A small image classifier, trained from scratch.
Model: 2.27M parameters, 32-pixel images, arch preact_resnet, activation relu6, widths [64, 96, 144].
Training: 26400 steps, batches of 128.
Data: trained on stained colorectal tissue patches (NCT-CRC-HE-100K), 22605 training examples, 149.5 epochs.
Rows from block 6, named by matrix and row number. Each number is 128 + 24 x the weight over the matrix's rms, rounded and kept within 0 to 255. All counts start at 0. Numbers have three digits each.
# short1: shortcut pointwise conv (model.blocks.6.short.1.weight, 144x96x1x1), inputs 0-95
short1.6:125168125146104121146132106155107117140151123119154138143144089128124164144123150138131126181149134151104111170156124169140125148116151108135170146159147123114131130141128157133094122108137144098089109129136128120141125191116148095094154168133129153102132155178129181137145153132147135165
short1.7:087156149155136105157135094170126149115168105137138093180180128113129095144116137145140108183125145151128152149157085159144115139150177132112146137124134151110115131119132193162127139125133130118124169112139124125131102118145180140111135162130126099131137125181091132140123143136124099158
short1.8:112126163154116127134140091120134165147146088094108136141139100080169127133120107103117129119104188125146143097149092101130114138127125143199124106099130148117122132080199142140158137117123113154138195123123104128125158095156167140135109120122115085154132125158109114135145122124141147145
short1.9:156133096130121147148112160113138102095081156099136142143111137155144130194156136124146124122135107115140127146104126153109171097126106122093123166127157125136123148158075111125088115177141111104096065170138115150134128165131085164135110124176132138128128126089145133120127136107128134149
short1.10:145128120133136157124116172140154133106111190178114110067140143139138100129155097157122122140108162131118082128172137141117134122087171165171148127124178146121136136121165146130119141113118131147132173138161108125101132092134142135149111113173118119133111119135107114144136094159160130161
short1.11:125088147093152133102101137135124145105134130090121118077161120158157121166107069119112104094102164140138113105096134141144166105146093129145138100132119097144111116121115094128146101142145142127158123110134137169070112135108107135137097106105110137172144158114114148138129084147161151090
short1.12:128139133134119132081125216112183152142134149181127116092144156086156126152116136199156109117129114117164097155152141124120164129144128140172150082133141141103124103154150113142129139123106146136161108119131138123136138119139131155153087121161120160121115142102163138165148158153173157161
short1.13:132189126081090121115165129158130114086116114101143106141124091118117087133099159139114146133152134111108148152103109107117131209171109073097122129154142143099116145154132142104126147170175122117141107147134112110160117141097133122143112177145145113109120128115105128150166152119105125161
short1.14:093171122140065082140141137152141111146125109131116153105119069146146118124094156138100144135178152141145126173140114152128133184110129050133125119162131116091135132131164164126124132130176123140102134165112134137139136162106139127119111159133121122114112133165129141141140115110134162146
short1.15:096192137128075135175110149151125118097101119128115191089059114138136095179099125138124124130139157155145133183124150151132140165106146111123095149099124135118104145158124096084141129134165110165114111133101111136123132158105140140134117111107089112111117123123145110125156135133151152109
short1.16:132116115105081135088094137112154103149122113106152124079081135161127119154129137121095106134125157149158145132131105146110153130165109132106081150160119089133096123135101077141139108149153140105101098140138144104125132115145120105166081126128153096118103122095093152102117144121099068139
short1.17:109120138111113143100150129156146147182151132133109162134125103157134151091128075114174114128104123119113112087127156138171126112151133141184204103135119147151128132129134118104106083086105127128190140117126147130136082139085122113141106143136132138158125120129122143114091115108147162140
short1.18:105143153152151116151161154106142102098105114152134102150135151110149099124143128140130124122132148146138126158145095089139104126148145141141088117123108164130097119141145107136115162107106140158143170128122117118138148071168162146166139086139089149121126130084180113110130137124129125174
short1.19:090165121137148097066167132140128110125126104124145088112152107177151130177121091116104114155121143150163154165124096164138113148133145137168116113174131141110095150148144098086128133099146128160171165125129139082126132090144100129160095127121132127140120155136167152133157112121130109128
short1.20:152151104164090161143163155132118138157057169113129139142095138100103144141161107092106151125149114158103079091086141127096084170112108132131110172148149118117186140120117094071141131159068087111131186134161114146130142155138161111140134104158128107112086132140135074124087127099114178126
short1.21:110158152127165106146141143151153110116141128144136070161154136090143129148142111157171111140152146095161132125125110094134100150147109105129149141118154173118115125146119114153088158139117127146176162120152120123138197104141137167136113138145139131138155155077111127123151148128119125182
short1.22:099146128155147110149141097179094153145118087106154115190154120156100150129126099084131108172096113143094177148133125167125129128136119160142127145145116140140115147144125139135146100108155122124152182132134131094158115182117160117116121149118130127117142137145140132126143115131097123104
short1.23:120108099093045159136081094114126120139109094091071128079092116152133133182103103101084120132157144105104143110092118120107133160139127111114111146125136130133114154152123111090139144149165124108109122166131110133156153109107116121147102150130119092094126130125108114114127141093140101143
short1.24:126168138172132124147118132216116136135124153137134123149145135072123112100155120131120135136147144136121126141136128095123059188124140137161142120130166161139159137079134094154141136102155091131131194116162132130124176116156158139137125112151151133148134128118131115098155157152090112198
short1.25:099115159104128082164163117138149111143135158141129117100115102151116146141118127100121153107100117152139095121148145165109111119110084066122136157121116108105138114122125104062109147113124139134094127118118125119146159160129132141122172145130135127130113171165119155120156136087157105134
short1.26:129085123104129132092157100128139127105129099105157129104145119172140124130073113074171132109114125098115153100094142115162161090118139125120124106117092130152109135135097162138115114157110128145154075117088128137139097158133081122116125158068105138165158116116114134182106114124126149092
short1.27:150139084093068127179116149124146128109114122115134165141090122133106123144126140135163124154125133156121144135123152154166091119174090122085127151154110111158141130163070089106133103149141137108150092141082152133130144103095172117134140120121083122144117122107154131085111128115123164153
short1.28:116172132082109116168181115166137125120113075096115094132108092149119118121111136146113113112132128116101142157145149142103069215144109102113113147127140138079127135143130099102131117124168134143137126125118126091160116140075127113136089139119135124111080128078153132127151114130092116136
short1.29:113125148133133104170112101159104149115135095106122083141155123106173124135129110128116121118142166169135171130141116129148105164138147090086121144133122129122113155115126167119119136116163127124132145119122171136107093142115180154132147135107160122177147142115086132162150118151063072134
short1.30:121122107067102147135119088151124158133123142121117111113093123147126128102124115122121140139116080137106127095149157136149055155127122125151109129091114118142146125137103095106141130118120143115137127052115130147128103100103147066100159126093131142110102129078186142073097116140115111145
short1.31:110166133109126147150125141121140118127126123122189155129139133088149134127104114158153144094118178121166088130128121075154113146120099123074101144124153088141151100121117155141101151104117110128091084111102104155111151136084125132123158094175079151113146162081083122129142111125094136119
short1.32:127125139095130130089149123102137130134116114083112089120121146140133129129108100092119096103135132079119166099082090089080127116176113143112131115120112135125128144133135095156156153186121115137164159160152111107149130104170130138159093121118117141120140142054160140134128153115108093123
short1.33:127137145143145138154112099153088117142138181141137111151113116117098158109112161116127155131118136117138122134108140136137056135132164162107143124094123112135155109147122174088110129106107136088158132085128151105128110132124133074100139117115112163153141142122173150127121125139132134134
short1.34:109124088170154092092178141156097141108122098122143159140143150155145125128150118126116112119147114209115121117137143171146127123125127130161146152156128156120117129129137129102143099121125131152092150148134142131113120167111144081173132155117097069121105127180141142119122098121144150116
short1.35:147136123160142133115159120148135118137145148144112085140152156121167154100122113086140149116130127111133134098128096114114095123128149134124147104094117181107116157114136178128113159115084109120187193123124120117136158071154136162131132123148180154149124147153135126094129170132131109159
short1.36:130154138149137127083143090086128180136097108086139138138111113176144101151108133130124105154083088155109130124117161139117142161140101144174125112096118132157140155114105125153207125150121130150135112148114130153154093169113132103114129185110095112125108108136155143146147111136141150132
short1.37:143131094140095134136082129102113089154123165139122170128139129114145154159131130153107133103137115149143110170118122146093126125141108147175105125147121109144147122122120155092122125086124090094125103158105123144132161088084096115112108064136109100110121135123188126072154116125125138118
short1.38:130132122134126124146122136088114118135153100135122129100125131179143183142100066079134096129150166118104152115093136123127089103128126125092171131137120096145132113163118129136098135098129133144140124106120189110132086140099105082112106106110125126128165135149118139142158129128069144120
short1.39:102127105134120124167125117137057130140116148140140111159135140142116157132122140131136145124131133126089164130133130179153049110131142140076143141126129130132131131160104171108111134102106114118151141107121154104132112105050138077086133132101101127116133127169158133127138122136101115072
short1.40:129095139143170088106165120143181133142116125113145112159137111140128113118120135127138112119121138113111185112143134144141148119150121099148095112122088120156112128084117157148142108129093137128129102142106167130146086170172112088102124183075113146156105131124152162157109138121086092111
short1.41:104140133121128098095148127145165146156149097124152097125114105166121101168125150136143109170130107125096163149189132146143171154149109144154156108152096148145119134119126150146137129132151150129130096163122133123170140133130114113147140255135125133120110130163129151125124161111150105154
short1.42:100102116140133125146118142163111137112137136177125101139154162146123183140112108117114109125199125117134161157107132175131118062116150117083145139155136129102081136182132172129125133093118115126109148123098151115108126142092146113124123135119132125125156144181118103121134110145149127065
short1.43:119134127141136098114066182115103107111112125116174113115150154146141143160125134156122135152181144144192155163106112139133166136163147137118075102178102115123103087160158154086117129123113113141134148176119147115115123125124131146138138106135133170113149130097169168116134144111152150125
short1.44:149110135118174129118150123111121114124110150130145116116106131129134115108169171143115149110086109119090144137143106119102175105150093110145105133134135137124126140110128136148170165202135102149115156162168099142171131110175117112102131165130124121112106103151119128121160132134131114132
short1.45:139121135127092184095091134105143130118118135111141127096102104127100116179157073152130118129123137101097135101114103136122115115137135173128176175156134128187108148108112094145107101147132109112122124148134113135121140126118120182135132151147149108127154124116093118136125113106146125121
short1.46:155106130135131116142138103112161167137062144144139086132095130138119109118162133157138093161145151122094161115119137151118097146152142116093153143140124139149162163138143143136173102178129118151149158153143154142124078142113117095125126141110146121125098096120128130137130121136071093127
short1.47:137172131154089126108120139122093131150192127139131128134155139134138134135135111122119117154100129148147109149158110167141080159138154144130156134140150140158179118160110163107133140077114110114129130131169119117144157104066169155119127095151135159122122147149157131083117149140123099153
short1.48:156152078120116141133135133117136083100134163134121181126091102157108111173151160153118149137104090144117094133111139142093117135106126095157143140105133166130135124133083108118119122144156117135148075164131107133155187129169119122113128163156121080092099107127120147124131163134161144166
short1.49:119126132128144118151090127147178139108097143088113179161125119140124137138123143168133135118134112158143193162104126143144180130157128117125064098120073094119069149105100113081134116156183135126160102119105133117102105160147160105150164136105127111145091085129102115119119124077139125104
short1.50:103132156163176112147145150135145134100124100134157155155140162123137128122124177150152148154147166142189171187147105137143167122141129145151057100126060105119109098115143138148134108115140141154130139157128142109114109141179106141150145125097116144128129107119115139142161157141131131133
short1.51:094139111091136113104184152119114105149160139147159121140136139188136139094120091084152112135095101085129128141115140176138123078129090135087151158127125126117113121149114109114060123089147156132139127097119153129150130107104069119098097126102141129131115127147157150114135122124127112089
short1.52:117157124119075152115138153151151129151144107138128160079091106156143149142103097128131094156154131145153128152129155135154135143132151123131138129133128118124117156165134107118094115084148136133089094135082132116158143165123150111148128159129094182124127157111125152126117110158128140172
short1.53:146135103121114124161147104134150163131064117159112118138095117121123103130134166138110127141144145140097160136149153151133110168174121120098112135130122133127165179137115149100159107185112107124155122154140110145128101162137145087119137170138132139118105089147144126129143131123107112160
short1.54:145150116098084137120094100093092115162145107107111162095107109124125155163150145138104141147151140141100108129128143128143110155142125150116102157142133090162137125152111088118140119124162124102086068141147117144170149140127126124128156118126112126062145103121141130083109141103123113129
short1.55:101135149107135109134118122146176128125138117141118143159120102127112092139125164147156123150138130117138194146147100138134168155153125110133110107125061142098093141127162123105143138137164140164154149159115109118133119116161141098136149174117121088136098103141118104123157147108157144141
short1.56:123143134142082153107162132136143137163138105109138118132106119156122137160134063122157114167126129162124105110149173154126094121110112147163163171139137146139149126133112104100121100077105160125099126122140146129146136146054127118129122139123120148120116166124144153101119077146129121147
short1.57:146112092144108148160131123118136131065076136157130121128137129144127071118100139121166143127144155144111128128104141157151133116158101158129141139136127156161132150149081147147151119178111116126160133137140125122097086153123083120143104129095129124135102071126127080134127108141132152104
short1.58:144142149117111137116156155168135146155118126104114144097152106149114134183148102124157082144120118101127098111139169138138205123115094108146143112135146162111124144141139110132126125115146150140125127161119105162129139189134147141167110160142124116097118132134119148131149125152188164126
short1.59:148131099114099137160110124164091108126103163112159132120112136149107144149150093083135153116104154135131096127121108100168098135095143124093134149130145137153141137145100125114090123127134072122123163157137084146110157118072117134123134077133103126102123146098130084079132122123087137131
short1.60:143084126131159142136115119119112115131100145113115144129131129119147134142164128143107142124121115118114130097108099077100141119124107112170104115139123133141115152116149093116138149152159098144126194184158090111152179075204120144129117100149119111097137134128097103121143139108127119160
short1.61:133125110110152083103161137126157140134120147172102097123102113150143125074125131093112110129110082114120113101135179118079113140103108126140153104082121119133165085095127146141132143126092128144162095132144157124134123130150101069112083135128120121129107124126149164149123172130141093138
short1.62:114186115132133101116163111149117114134154101132165078142161114149117112117126129122159108137104131147145121151149136134142105195146140124084138141121140143129156121146093179121066135091132107129152108087116142133140120158064109170131104168122133152150131128119128167151109128155113105142
short1.63:118117162081119132115142078105113136133125095079105099106114109168100134110110159110108139140127166084099123093119120155142059140150125114102167163130111124113110135104134143139127135146166136125131132139130117128163087132140120051125141184103141093138119127173119144143120142123087075144
short1.64:094118149132140103140143100152118138128140048115145131164144125130142067119141161175129142150134190157145149153129088116143144148150155106147095085140077111105122139103151162139168122127150119125142154127135147125124113100178164135105127157096120131150119115162124121160135135143117095085
short1.65:116123127131129139138147111166135131083122146131123124138142131134151115132115142123118156105085136143112113122157133155148086103117145121159140126105139168114093148105141132067089151113112133122142136087069085133113134115150139138121152130118108091184117145163140120130101109135191130138
short1.66:124116157133114096113168154097148100112161108112117110089113113172179124111082147161136129105076122120137125117156148105125118159146114117130148112126117108126120072099097087109094148102110154115137104103089141132153137133150110101150122112116109173145126168095164177107110083136139143205
short1.67:165112126145138129163145123134134154110065132141139149110120132161124089125141144149138103140109153112100122141138124139126135133114171120103130135173136120096162145177143124136179123160168105161140171177175133097137109113121156136125120137151110126105084100156122101165137082129104099091
short1.68:088124163114103171108088139093132126120153135100140080086138158118133126170126119147130129133122166134141136149198094153162171117154126155129100150145133098134077139109132110169141152143127130118084118121152090159105124138108115156137130157135137101136127115153097113116158121132120127140
short1.69:152115111105094121125129137155135135117097165174150131105087109123089129102131102163114133147123119135112086099146128089149073169110128107115138131125155129136167114151108118105100115122136125147126103091104118123119152093097148096091164135128106177086098134074131119107148080129114113151
short1.70:116129085151084143101150095179167144167133101119141163131110100135124097123128108142148140153165124145138082117152163137153122151110140117157144131152150161116157152143128141098120125088107143126105122132124125139142155126095146114115124131133115157130096129168160112109070084155150140189
short1.71:130156095103098123184100148155161153118098126124124174124065131136115121128132147170125096168150132135107119147108130110143094160114115112122107117136126130127129119150100108115116125141109135154100078124106158142113111121101157093099165125119096169114113118070135142114128089130099144195
short1.72:146123085122113118144110132108133139107113161128106175062126120132125096156149116136079101141122130145109126099109163094076131147103115110164138107142106150133158110102127140147157109116152140164133128144138127138106160082155124111111068115134098105094126105125111138126125135170128109148
short1.73:100117160103151111137116111139105141091147082124129133135178115128139115132126131157125136165099164150153148143174086135167197141146149129169101095137098125114106122106163132158151125128136153149151148112149108166126080160128109137128124161068133107127128127137111113146139130136168140086
short1.74:130095157125142123153145120131121154092120126132106099146177139123121129142124126103134127093094141124133110087140116139133143042127148127141140123135127160115106124102167145111140144120124125125127164135104096132098138092148156159129121118130125086144117149182118069157115091112130103055
short1.75:117101149063124148143153169134137094090110132132151141110129122123148131124119117140114115113106160106154129146163087101152167112140132112093106119157147083102067118115139082148090134152143130158105115130127118108114112111120127171179115131121115125130129142084080160130152107123131161097
short1.76:142114119121125153129107116123135119195123134110121204115103102115137161150128151103135141120164138120135103135106172111135182110114106112153131138139143090154166144123140132154127130130156138135088096164131122185147132144143125085091131134135114112083127137140111122141144153138154159129
short1.77:161124096109120164119127148119121143111104147125152174122099133135140144154159091153135154106120123117109078089141160054123130153121114118189137124137147127138164110120090073110134114139137115136128145138145107133121154110127132152121161105133118114107128149091076122095150111120128162163
short1.78:148122123121114138109089094141127130155087134107111170117126101119156139158096122097096130141142120166118122120130145137120210130122094114155128124107107106164136166097136142133146139144116120134081095139089129193120119164159141080083140153099105095111127121148093126130142171129160164125
short1.79:106105122104160135106160153144116098107148113126138125153133090132090107138123163139153151109148130106124130124106139113138185128152140095087108114125111163090068119148129097140097137161120136138139134145113110108116175180103065141135132157125149110121151116122118106150094076119161158104
short1.80:128170117146107131143146143157109161105131147151142136099143124125122106126165143129140147180115166189117079169167144165170110166122168140099121153130136129128145132126088137149118144107133098102094122112177099134139150150077144153131126136150115152138093104218117099099112109149137143171
short1.81:090163140094094147175153109128142154107104112107103150146110119125143099137085110133137098109110144112155127171136127105086115182136123099134111129076125150121116123116151109142156164118157123168126151140101074112135119119129140116132062107139088122107102123086135090152123147159120102159
short1.82:087121162119165138141127117149132144103131108132131141178130141123118099099129149125128129136124147121111159126144089139150137106156134102105098104094071126110068146082157149160129136152143118135119177140124104102132083121172160113114129156103112104129120105137085086137140110121123102102
short1.83:119109150159147118098105148109128146124156120130129189172152149115125137123132151148140133113120147129120121135106151128119161071113162141141105116115142111122124097087148103138128138099126172137091097132129143111086110162130129150116151118150130121112121125177036078164131126136122136080
short1.84:099096172134115079104132156136138104107123150140128130104118126126113145147108143167144115143155119103128173115138099100116135103136134096141174107168096117087115117112128112163101148159137132134109120175129147079107118130161095104138153125119108147136126160067137101118136130125085114126
short1.85:102126145102148126083155091148121129148155090121118085134137102140109103095134143144137102121111113081118115106150126118135147146115129113180150113115103156112130140087185171123163162122125143176110137120138097136144133135151089124126139183101149097094108138140131115172117159150149080118
short1.86:126099135167156111158158115154110140063121098139098127144188122103088070124129162128126141102091155157139127142160119143125145073118178122154093142119121147097102137143175143110138146113135134152118142112108078136115128146151114120154145129115126107122113112169142062157157112127133115078
short1.87:137129103112143108082159140091109100166127131106135085118133138124133141141127129091120113124125142127110073119127144102124117138138118165138137111114122109157167043124131126132111130112096112123127101098144129141140152108108099091130090082116101132132122137112190148108118140117121133119
short1.88:120127145106100136133084130062116131108129155105101132057111154165132110176116101141085097120085154134095126126118155136087107119116115151106121122135118119142134107099098107142120140126112133121155128153151131131100126103116106119125096118137072050130118104121110136088139085136112127125
short1.89:108101146107150103111191122141115156119115109114130092170151127119131107159082139151156125092103152096097113133123157141111146074125146123154146144140128121124108089124152067122127135117142147136123127083077128109098117158138128111101110136102142113166137150138121108183109075095137163107
short1.90:134097141141191143129090136117103132126153158142110165107121147120147165136147116090113125116116170117124126061115138121140136049091136185154146135114120120144120113129141104138118125107068100118100117135117133141123141126141137126127162103124110165119152128129136113122066124143147152068
short1.91:145143105131160113154118148116130086093129125155172174131125122133126119153139189150165165150154127131180131161095150146122168113128103128122079130153124111147126129166112112114137098137176142153149076174126145144131166167157086158129146141136127135106133107109122150166139164139156143131
short1.92:152159076092135118091135186139134142138121139156126111157106097160108139117130145121147105135186134093090105115092141078130135140123157094118154074162150123111139121195128126154121159152125136120140121164161148109136114134118104104133102124168134153118118122119108123157093116101110171123
short1.93:125112126115101157124123115129114155155144122132133119094104140143114116118152083125112104162100130164149086130176177149115101134091148168145113164121126136142180126116155123103140123087114125127120160109131119133112141097073177135127137132133134116115122131129105139100149078141121099121
short1.94:130131167176116109132109103136138146143134132153088113129165139078163127148135094106115107138121156122130142095130082132121164117107127127176149109092119147132113164093175168131139169118109108146159178119118101110114149095164156140129106131126149130143112138173110096109147151141125112149
short1.95:145131122133144127114098128148088117126090140139137105135135149187131174169165111109078145144141103159126159147093120168122148107138105148122125145146122148144108214153148135091139124134148142143132140155133156138129115126140141152139134125121184139110171131187118143176143149121122126108
short1.96:124119084111106147169113130112135125115115077132113190138146123144160125141109167122118116140135184165152146165115136180153139125140133137113091150144115087139129132161094138095136105114151117148102076154097142159134121172131150129152159126096112138118142091160116128159134144132148138092
short1.97:138128169172177118130160133128117127146131132123118110115183133096159144139168084100113122123128134101124150117118073105093142137131125125161141128117127150127119175095153115147117142150129111141170183142152131129130175108181135171139113115151142140149145139130138137122170166126134107154
short1.98:099153128124084149155118146116129119155165081125133140134171136152124123115102110131184122154127156129178145164141132179149104132120138179135112135150128096116124107179125109131126124080140137107096129098129124112151102118122156143120116095110116182126128128132180126097143143149153146131
short1.99:071144148190101145177134142062131146072119166136096136129117134175151127148125111122164089159105116159112137141121103196134122104137141148097135127096113142142107155145140130122114154121114123139114128109118108116133094153138116145140119125114105132128104097175137098152181105133156164156
short1.100:135154061080077155107132180120161128094064144118106129072098133149106123153131123119111131136156122142108096127128132090174126175134108159080124133121138140156135127168093096128112160160132096120068103128125089144151133131127114121165114141139095152110110121105112129099092117086137141174
short1.101:117148158148089090153103132157163117119155122133145134131137102094116104102105153166156143138132167124149163155158102176167117155129143119113139146151113091095082100111083129148094103107125113092127106135101132107110106159124150117103156142104126168169145120117134158113100143118126117152
short1.102:127115120094128119092165114072158141167118094091117081127137140145143141118111123103132087116130125081127138108112120070090129124163099152110120081090103110152145104121145122147165142145111123121141122150151135124154138093186125128149085127117117170141146142071151142123126161117119104141
short1.103:133109146114117112115144110114120115183151089124117117129115067147105186154149131108143127155145118121088106107148128119129102128148102135143189159149129136157173119121111095130095091109131128137112117124144129146176143155118091093107166159114136126089116139126154131110113124115136136152
short1.104:093150165140147090142126123145148131116146134174127118159140113094136101129108167153134126174141140128142198177152077142154172125152141106168153108131087128119090147103162181168131142131136140134170137144108144100132126111157130099102137170125127123126121093148143102148148166138139139132
short1.105:097097130122177119114190133160114127110155119130132093153166107160148100086126131142154130117112102126135099109132116109124128115133153104160148100125120164071102123112168148160116172101113147148133174106152117113153140112186100132139126160109141120128131145142141090175115116150138136116
short1.106:139128130136069126114094105094167145198122125130154145134142153119123145131114123135151139132152131116166131131119139137152117117143095149097149136118137076174165106139109121106162070127082126089125085134118154169132159134099124101092171118132109167128136139103141158094130120111139147155
short1.107:117173113119122136117143117106115126165121131112125098126129128166101125155150092064133119161103127163070128126130140184152087124145095187097117163136123150166126169149124094124147137127116145122132132157145121130142148155090130133147130159122150090109151074132167154096115134134112152135
short1.108:129133109095124107148159139150143136123109094093151123156127130185154130131087123161148118109128114113136129166103149137087139141111073048143107088149126131104111139145148133076152139125178155146118153128089121115151136138136158116125109134137097110149098163099137126150176109100142153107
short1.109:137141143088131157150134153097181148130112167136117136110118136145132139158153113110163087143089111116144107125111145091111166134140094161154139137147159120147145108134085101153127125142143141136138108140136123136119142111161118166158124125173129150135133140039105144142144137167142124168
short1.110:134113143104105134193123160129110139119116154126136150146146146152112174142145122143152139165151114133165154122109130177154152092148091143114103136162116103157128140139093125099105059129115131114135107151106134151077101164084108161130125117123149153123125135130113146122128126113164144070
short1.111:142120139097141195160133133089071113088131126101127131088154140157130153160152103109116137097130160137124100109121126100152136146136143119130086158131135113130131130135142080130133136145162139143112154108139110155114107160135082162132144090122116136098162140151120122159132115148122159080
short1.112:177135119082108159136121159129159156124108154125128181129061133138075138203145093148133096167091097141093121090117161110113113157144095150147146159139137139132182133169100059113143113174136135131139096160146111143121142158125156139114144150159126097106103123049096132100119109131141177181
short1.113:125127147138123118156163129138117136132084102140137143126145130128087112101145168113159120141101145128119127130132135154124125112129144125153102156166141143090165135149153117150164102141118140159113178173173101100145133119141153136139136133147147113082094104200154097127151112123128123093
short1.114:149165140138145174109081155108114144142130135123131135144171188139139168129142090106179137138110147133149121149117123145156152110133122152098104118116164102151133128124093130171150157145073143095094176112184135140116068157112104164143134091131159163134153149124072126124085140163123154121
short1.115:134172152201138142168135143112104139137112153141119124137143181141160145103134143092160140141152149145137135134106121147106122101131120162078131178112153158136135139139113131172150148137112116110132190081175133145145117150134116148124108105121150144131137113174124095150127163166105153125
short1.116:095120164136144107150113129126156139108142077107108151202108140125122063128132176159171131142134140126157204146183079145159154149191131119139118114156054129120079150134160136147134151141159128127163152158118133078114097138157159125136149154085127133160128101153140118130148115119118083131
short1.117:121182122158121105126135132179124134126107118140139109118151123069139066135138130133154134144156163139118115155099154107127102196113137123122111145104158166129146130116121130169123131126163111138153173105162130118144150111141139120125097147156133124132154113124130116133134170159119128217
short1.118:141123149149151111092190115124120106133158138114115100114159130144140169111133113098127127103153119155125114090098134154114097102126096112130213144138131135113136119141110130112095113102100136107114112091152169128133146163093109131155171123133132146151139196131193181140142127149135130128
short1.119:144130108123160145107133113170131158141146060088184134157104126164145093092130103093120118136146117167099136122163155131144121130177115134139161128121106161142126127137158084159131133100151136173130186134082136139136147158138144128151136124090117141141129153131143133127118114133076122161
short1.120:131139128157142137154141127145127146140107160150114100114098144166162101117150172130174144130112123154105131186153159171118106135120159132148124174105118141139127142156126153141153145129129161099157170084183137146142110143128124069106167142104140105136124101166148120132118164145153145127
short1.121:157154127140124137163138099170152124121136079129134096145149128094168103122101176180113123093100171152150166165148138152142122124132121118132106155126124108109072135105138109120125133108159161137119078084063112136090108131128128146119159137055141116136092125169140110138118118141117103088
short1.122:129093120177170105138148124141133114165144143118115138146147144146139181135148114115123118069082101128150082131134128129083121067100142136162149106116135132132119097131134109117123124093105129128112143146135122106131180120147111114133125062163112131128114151138142101112156110093146137101
short1.123:119125107077126181121126106132127141116109146105097133105096126138113118111121158123108156083089127096108084115155168127135084155086111127161111141080122149142111170129104122102135146121133100105122111129119043161131141138147108135131145142120137091097085126153140108112117149142156144121
short1.124:125122149140129070137147138127119133136110121118139123151120145136137167132108124128127083127147136098130176132097105134092141069109146115124138093113095095110097105111127136113128139146104123131160111116098187114102059142135100102119087128119126119164116131121120141139104140102119136087
short1.125:137119106099116132116172168141142118119150153140126156115107095150109137146145129146127145093146166105141037113147140091142153147118147081141155078144155138085124114110150140134092178104143120135126120117133102132131183138106121157125131117151131138109130150142111092156133130144145172145
short1.126:107146149112111157119113119130127119175156131095123185099137096141142177164120141137143151138186144112165108121121126111129158140107118108159144142141149085129131143123152146137116172113158150121065124146119123143164144140120128118090160126125109146092137144147115142162157135140167168136
short1.127:143154102144124130144120113149132141154116124159132164134085108142122137112121146135110085160142115150108122140123144122112085166102149088117124116130128127124146127130130146103106143102113133149119089122064171122133148160107158115112142153108098173140111125126191192127126113141096099152
short1.128:162150103173151104121137167123121115129138142170146128167146142144132137103134155122142148146136107158113130145094136156102163106117130108128136106149114149145127137157122203080123121134075173121183131111124211153129086143136129116150176131135140119144135117210136142148122160132136139114
short1.129:111094145131112126149080165122126117098129152130139158104062097139074102166125110160165115147117191132168147152132089138118122114124181113130129131175115112104134110140138073133126150134136086130105083136145130122123116131123161126144141101124095131118135122087145152144148136125143120106
short1.130:125092138120123130118076112157073104163148131159121139109121114160149159159139123112140150122151136155144144095101159171143133056110152127114144164136134119134113130159135121105096132095134129106096101138109159139121157155125113114067163112097113140097154135159139094111102143096144144101
short1.131:159123109107147137087133137101153096099119125125147121117146146203147112174129137128116124133122082125163134136122147137119205133146104154172103115159126118156120130119084116143167099155151139111137116205158126144118133146164074147151133141137143107124151141107103134144146110145155115101
short1.132:141114140169140144151149124188120104106150143117161082145154132161145139122127149120149146120157165119135151111132106148143077106158175113084176145137133148100093143157119175125028125112104140092168132108117148107141135140130143161133149151139157149161147147142144135132122126151134124154
short1.133:127154128132149092117135121162127146160099138147141102129120135123131127126149095124128146130138074133104112107123161102110099181102109123116151132092137159164180139118114158085131131130131105120170148143116154157138174100130158139120159162152159126144115151135092123115135176129106105195
short1.134:118133137133102126142115118141126133154142109128122150133115118120100167111145111137165110169142112135134183129106136181163094130142130147129155140128123139130134165156130132077095083071117109133171113127117152119125109135100145130113165136119144142148138108137174162100127117144155110133
short1.135:147145070091101116144084155115097087109114147130107160070089127113090144176137157161128129139188124148117112125108145122133108135110130139081093140160129143139136109170131094116106146129133136132075134150139136144131164120122102099134135104133097134072129129083139122107097123113135162165
short1.136:132138096094062139142096125130159142115119133139116118105118109112127127100119144164113150137165177126170146126147120124178090181150137117089139131152103105140132112120100139120130094141131084062124091129099127113111137113103158138125154146127118166129116141120137144104127130104117082131
short1.137:166098071109153140156114132151122134125122159144149161122117147141124171105170129164131110121121137142149096132128158119125106081096177134151130121126174170112147113121134134131108158074132140139117138129131125104096165110152142129117133058159117139094124135109152107139099143151150141132
short1.138:098125114094141115127113085163110118108122100122142104147093105175110107104119143111118128094119140144091134135153137129141097119106125091124139143124106141103087161123101146130108124127156151147093104122074149143129092142107125090103138141066139092127113137161105125151113121111079080090
short1.139:122153100158109153114106154159132133116065142146142151123123110071111099122149121148162111155126141134082134176115143121150130152120163129124087125105143125132126151143133094152133142152129093146126120116123096136116141159132131126129085121141096175122134093058162109115127090148140153186
short1.140:125103069090074117190147128154135118113118103108124109132099107147125136145101146150127138134171138103084141116135126119144090111132106094103160147177128112113111130155102132119108096147147149133116117107070141090142094121090116090085124152090111145129114144117148145109101069094107105115
short1.141:125124135169156112140114152120124124112160113160146125181170149137126127119131204153156142140114122131162130174155111159117183071123148126155102128150122124109118115125127176152135118136127152106111117154159116108124090124163089147124149113136156139110123117193117102129168154128137111084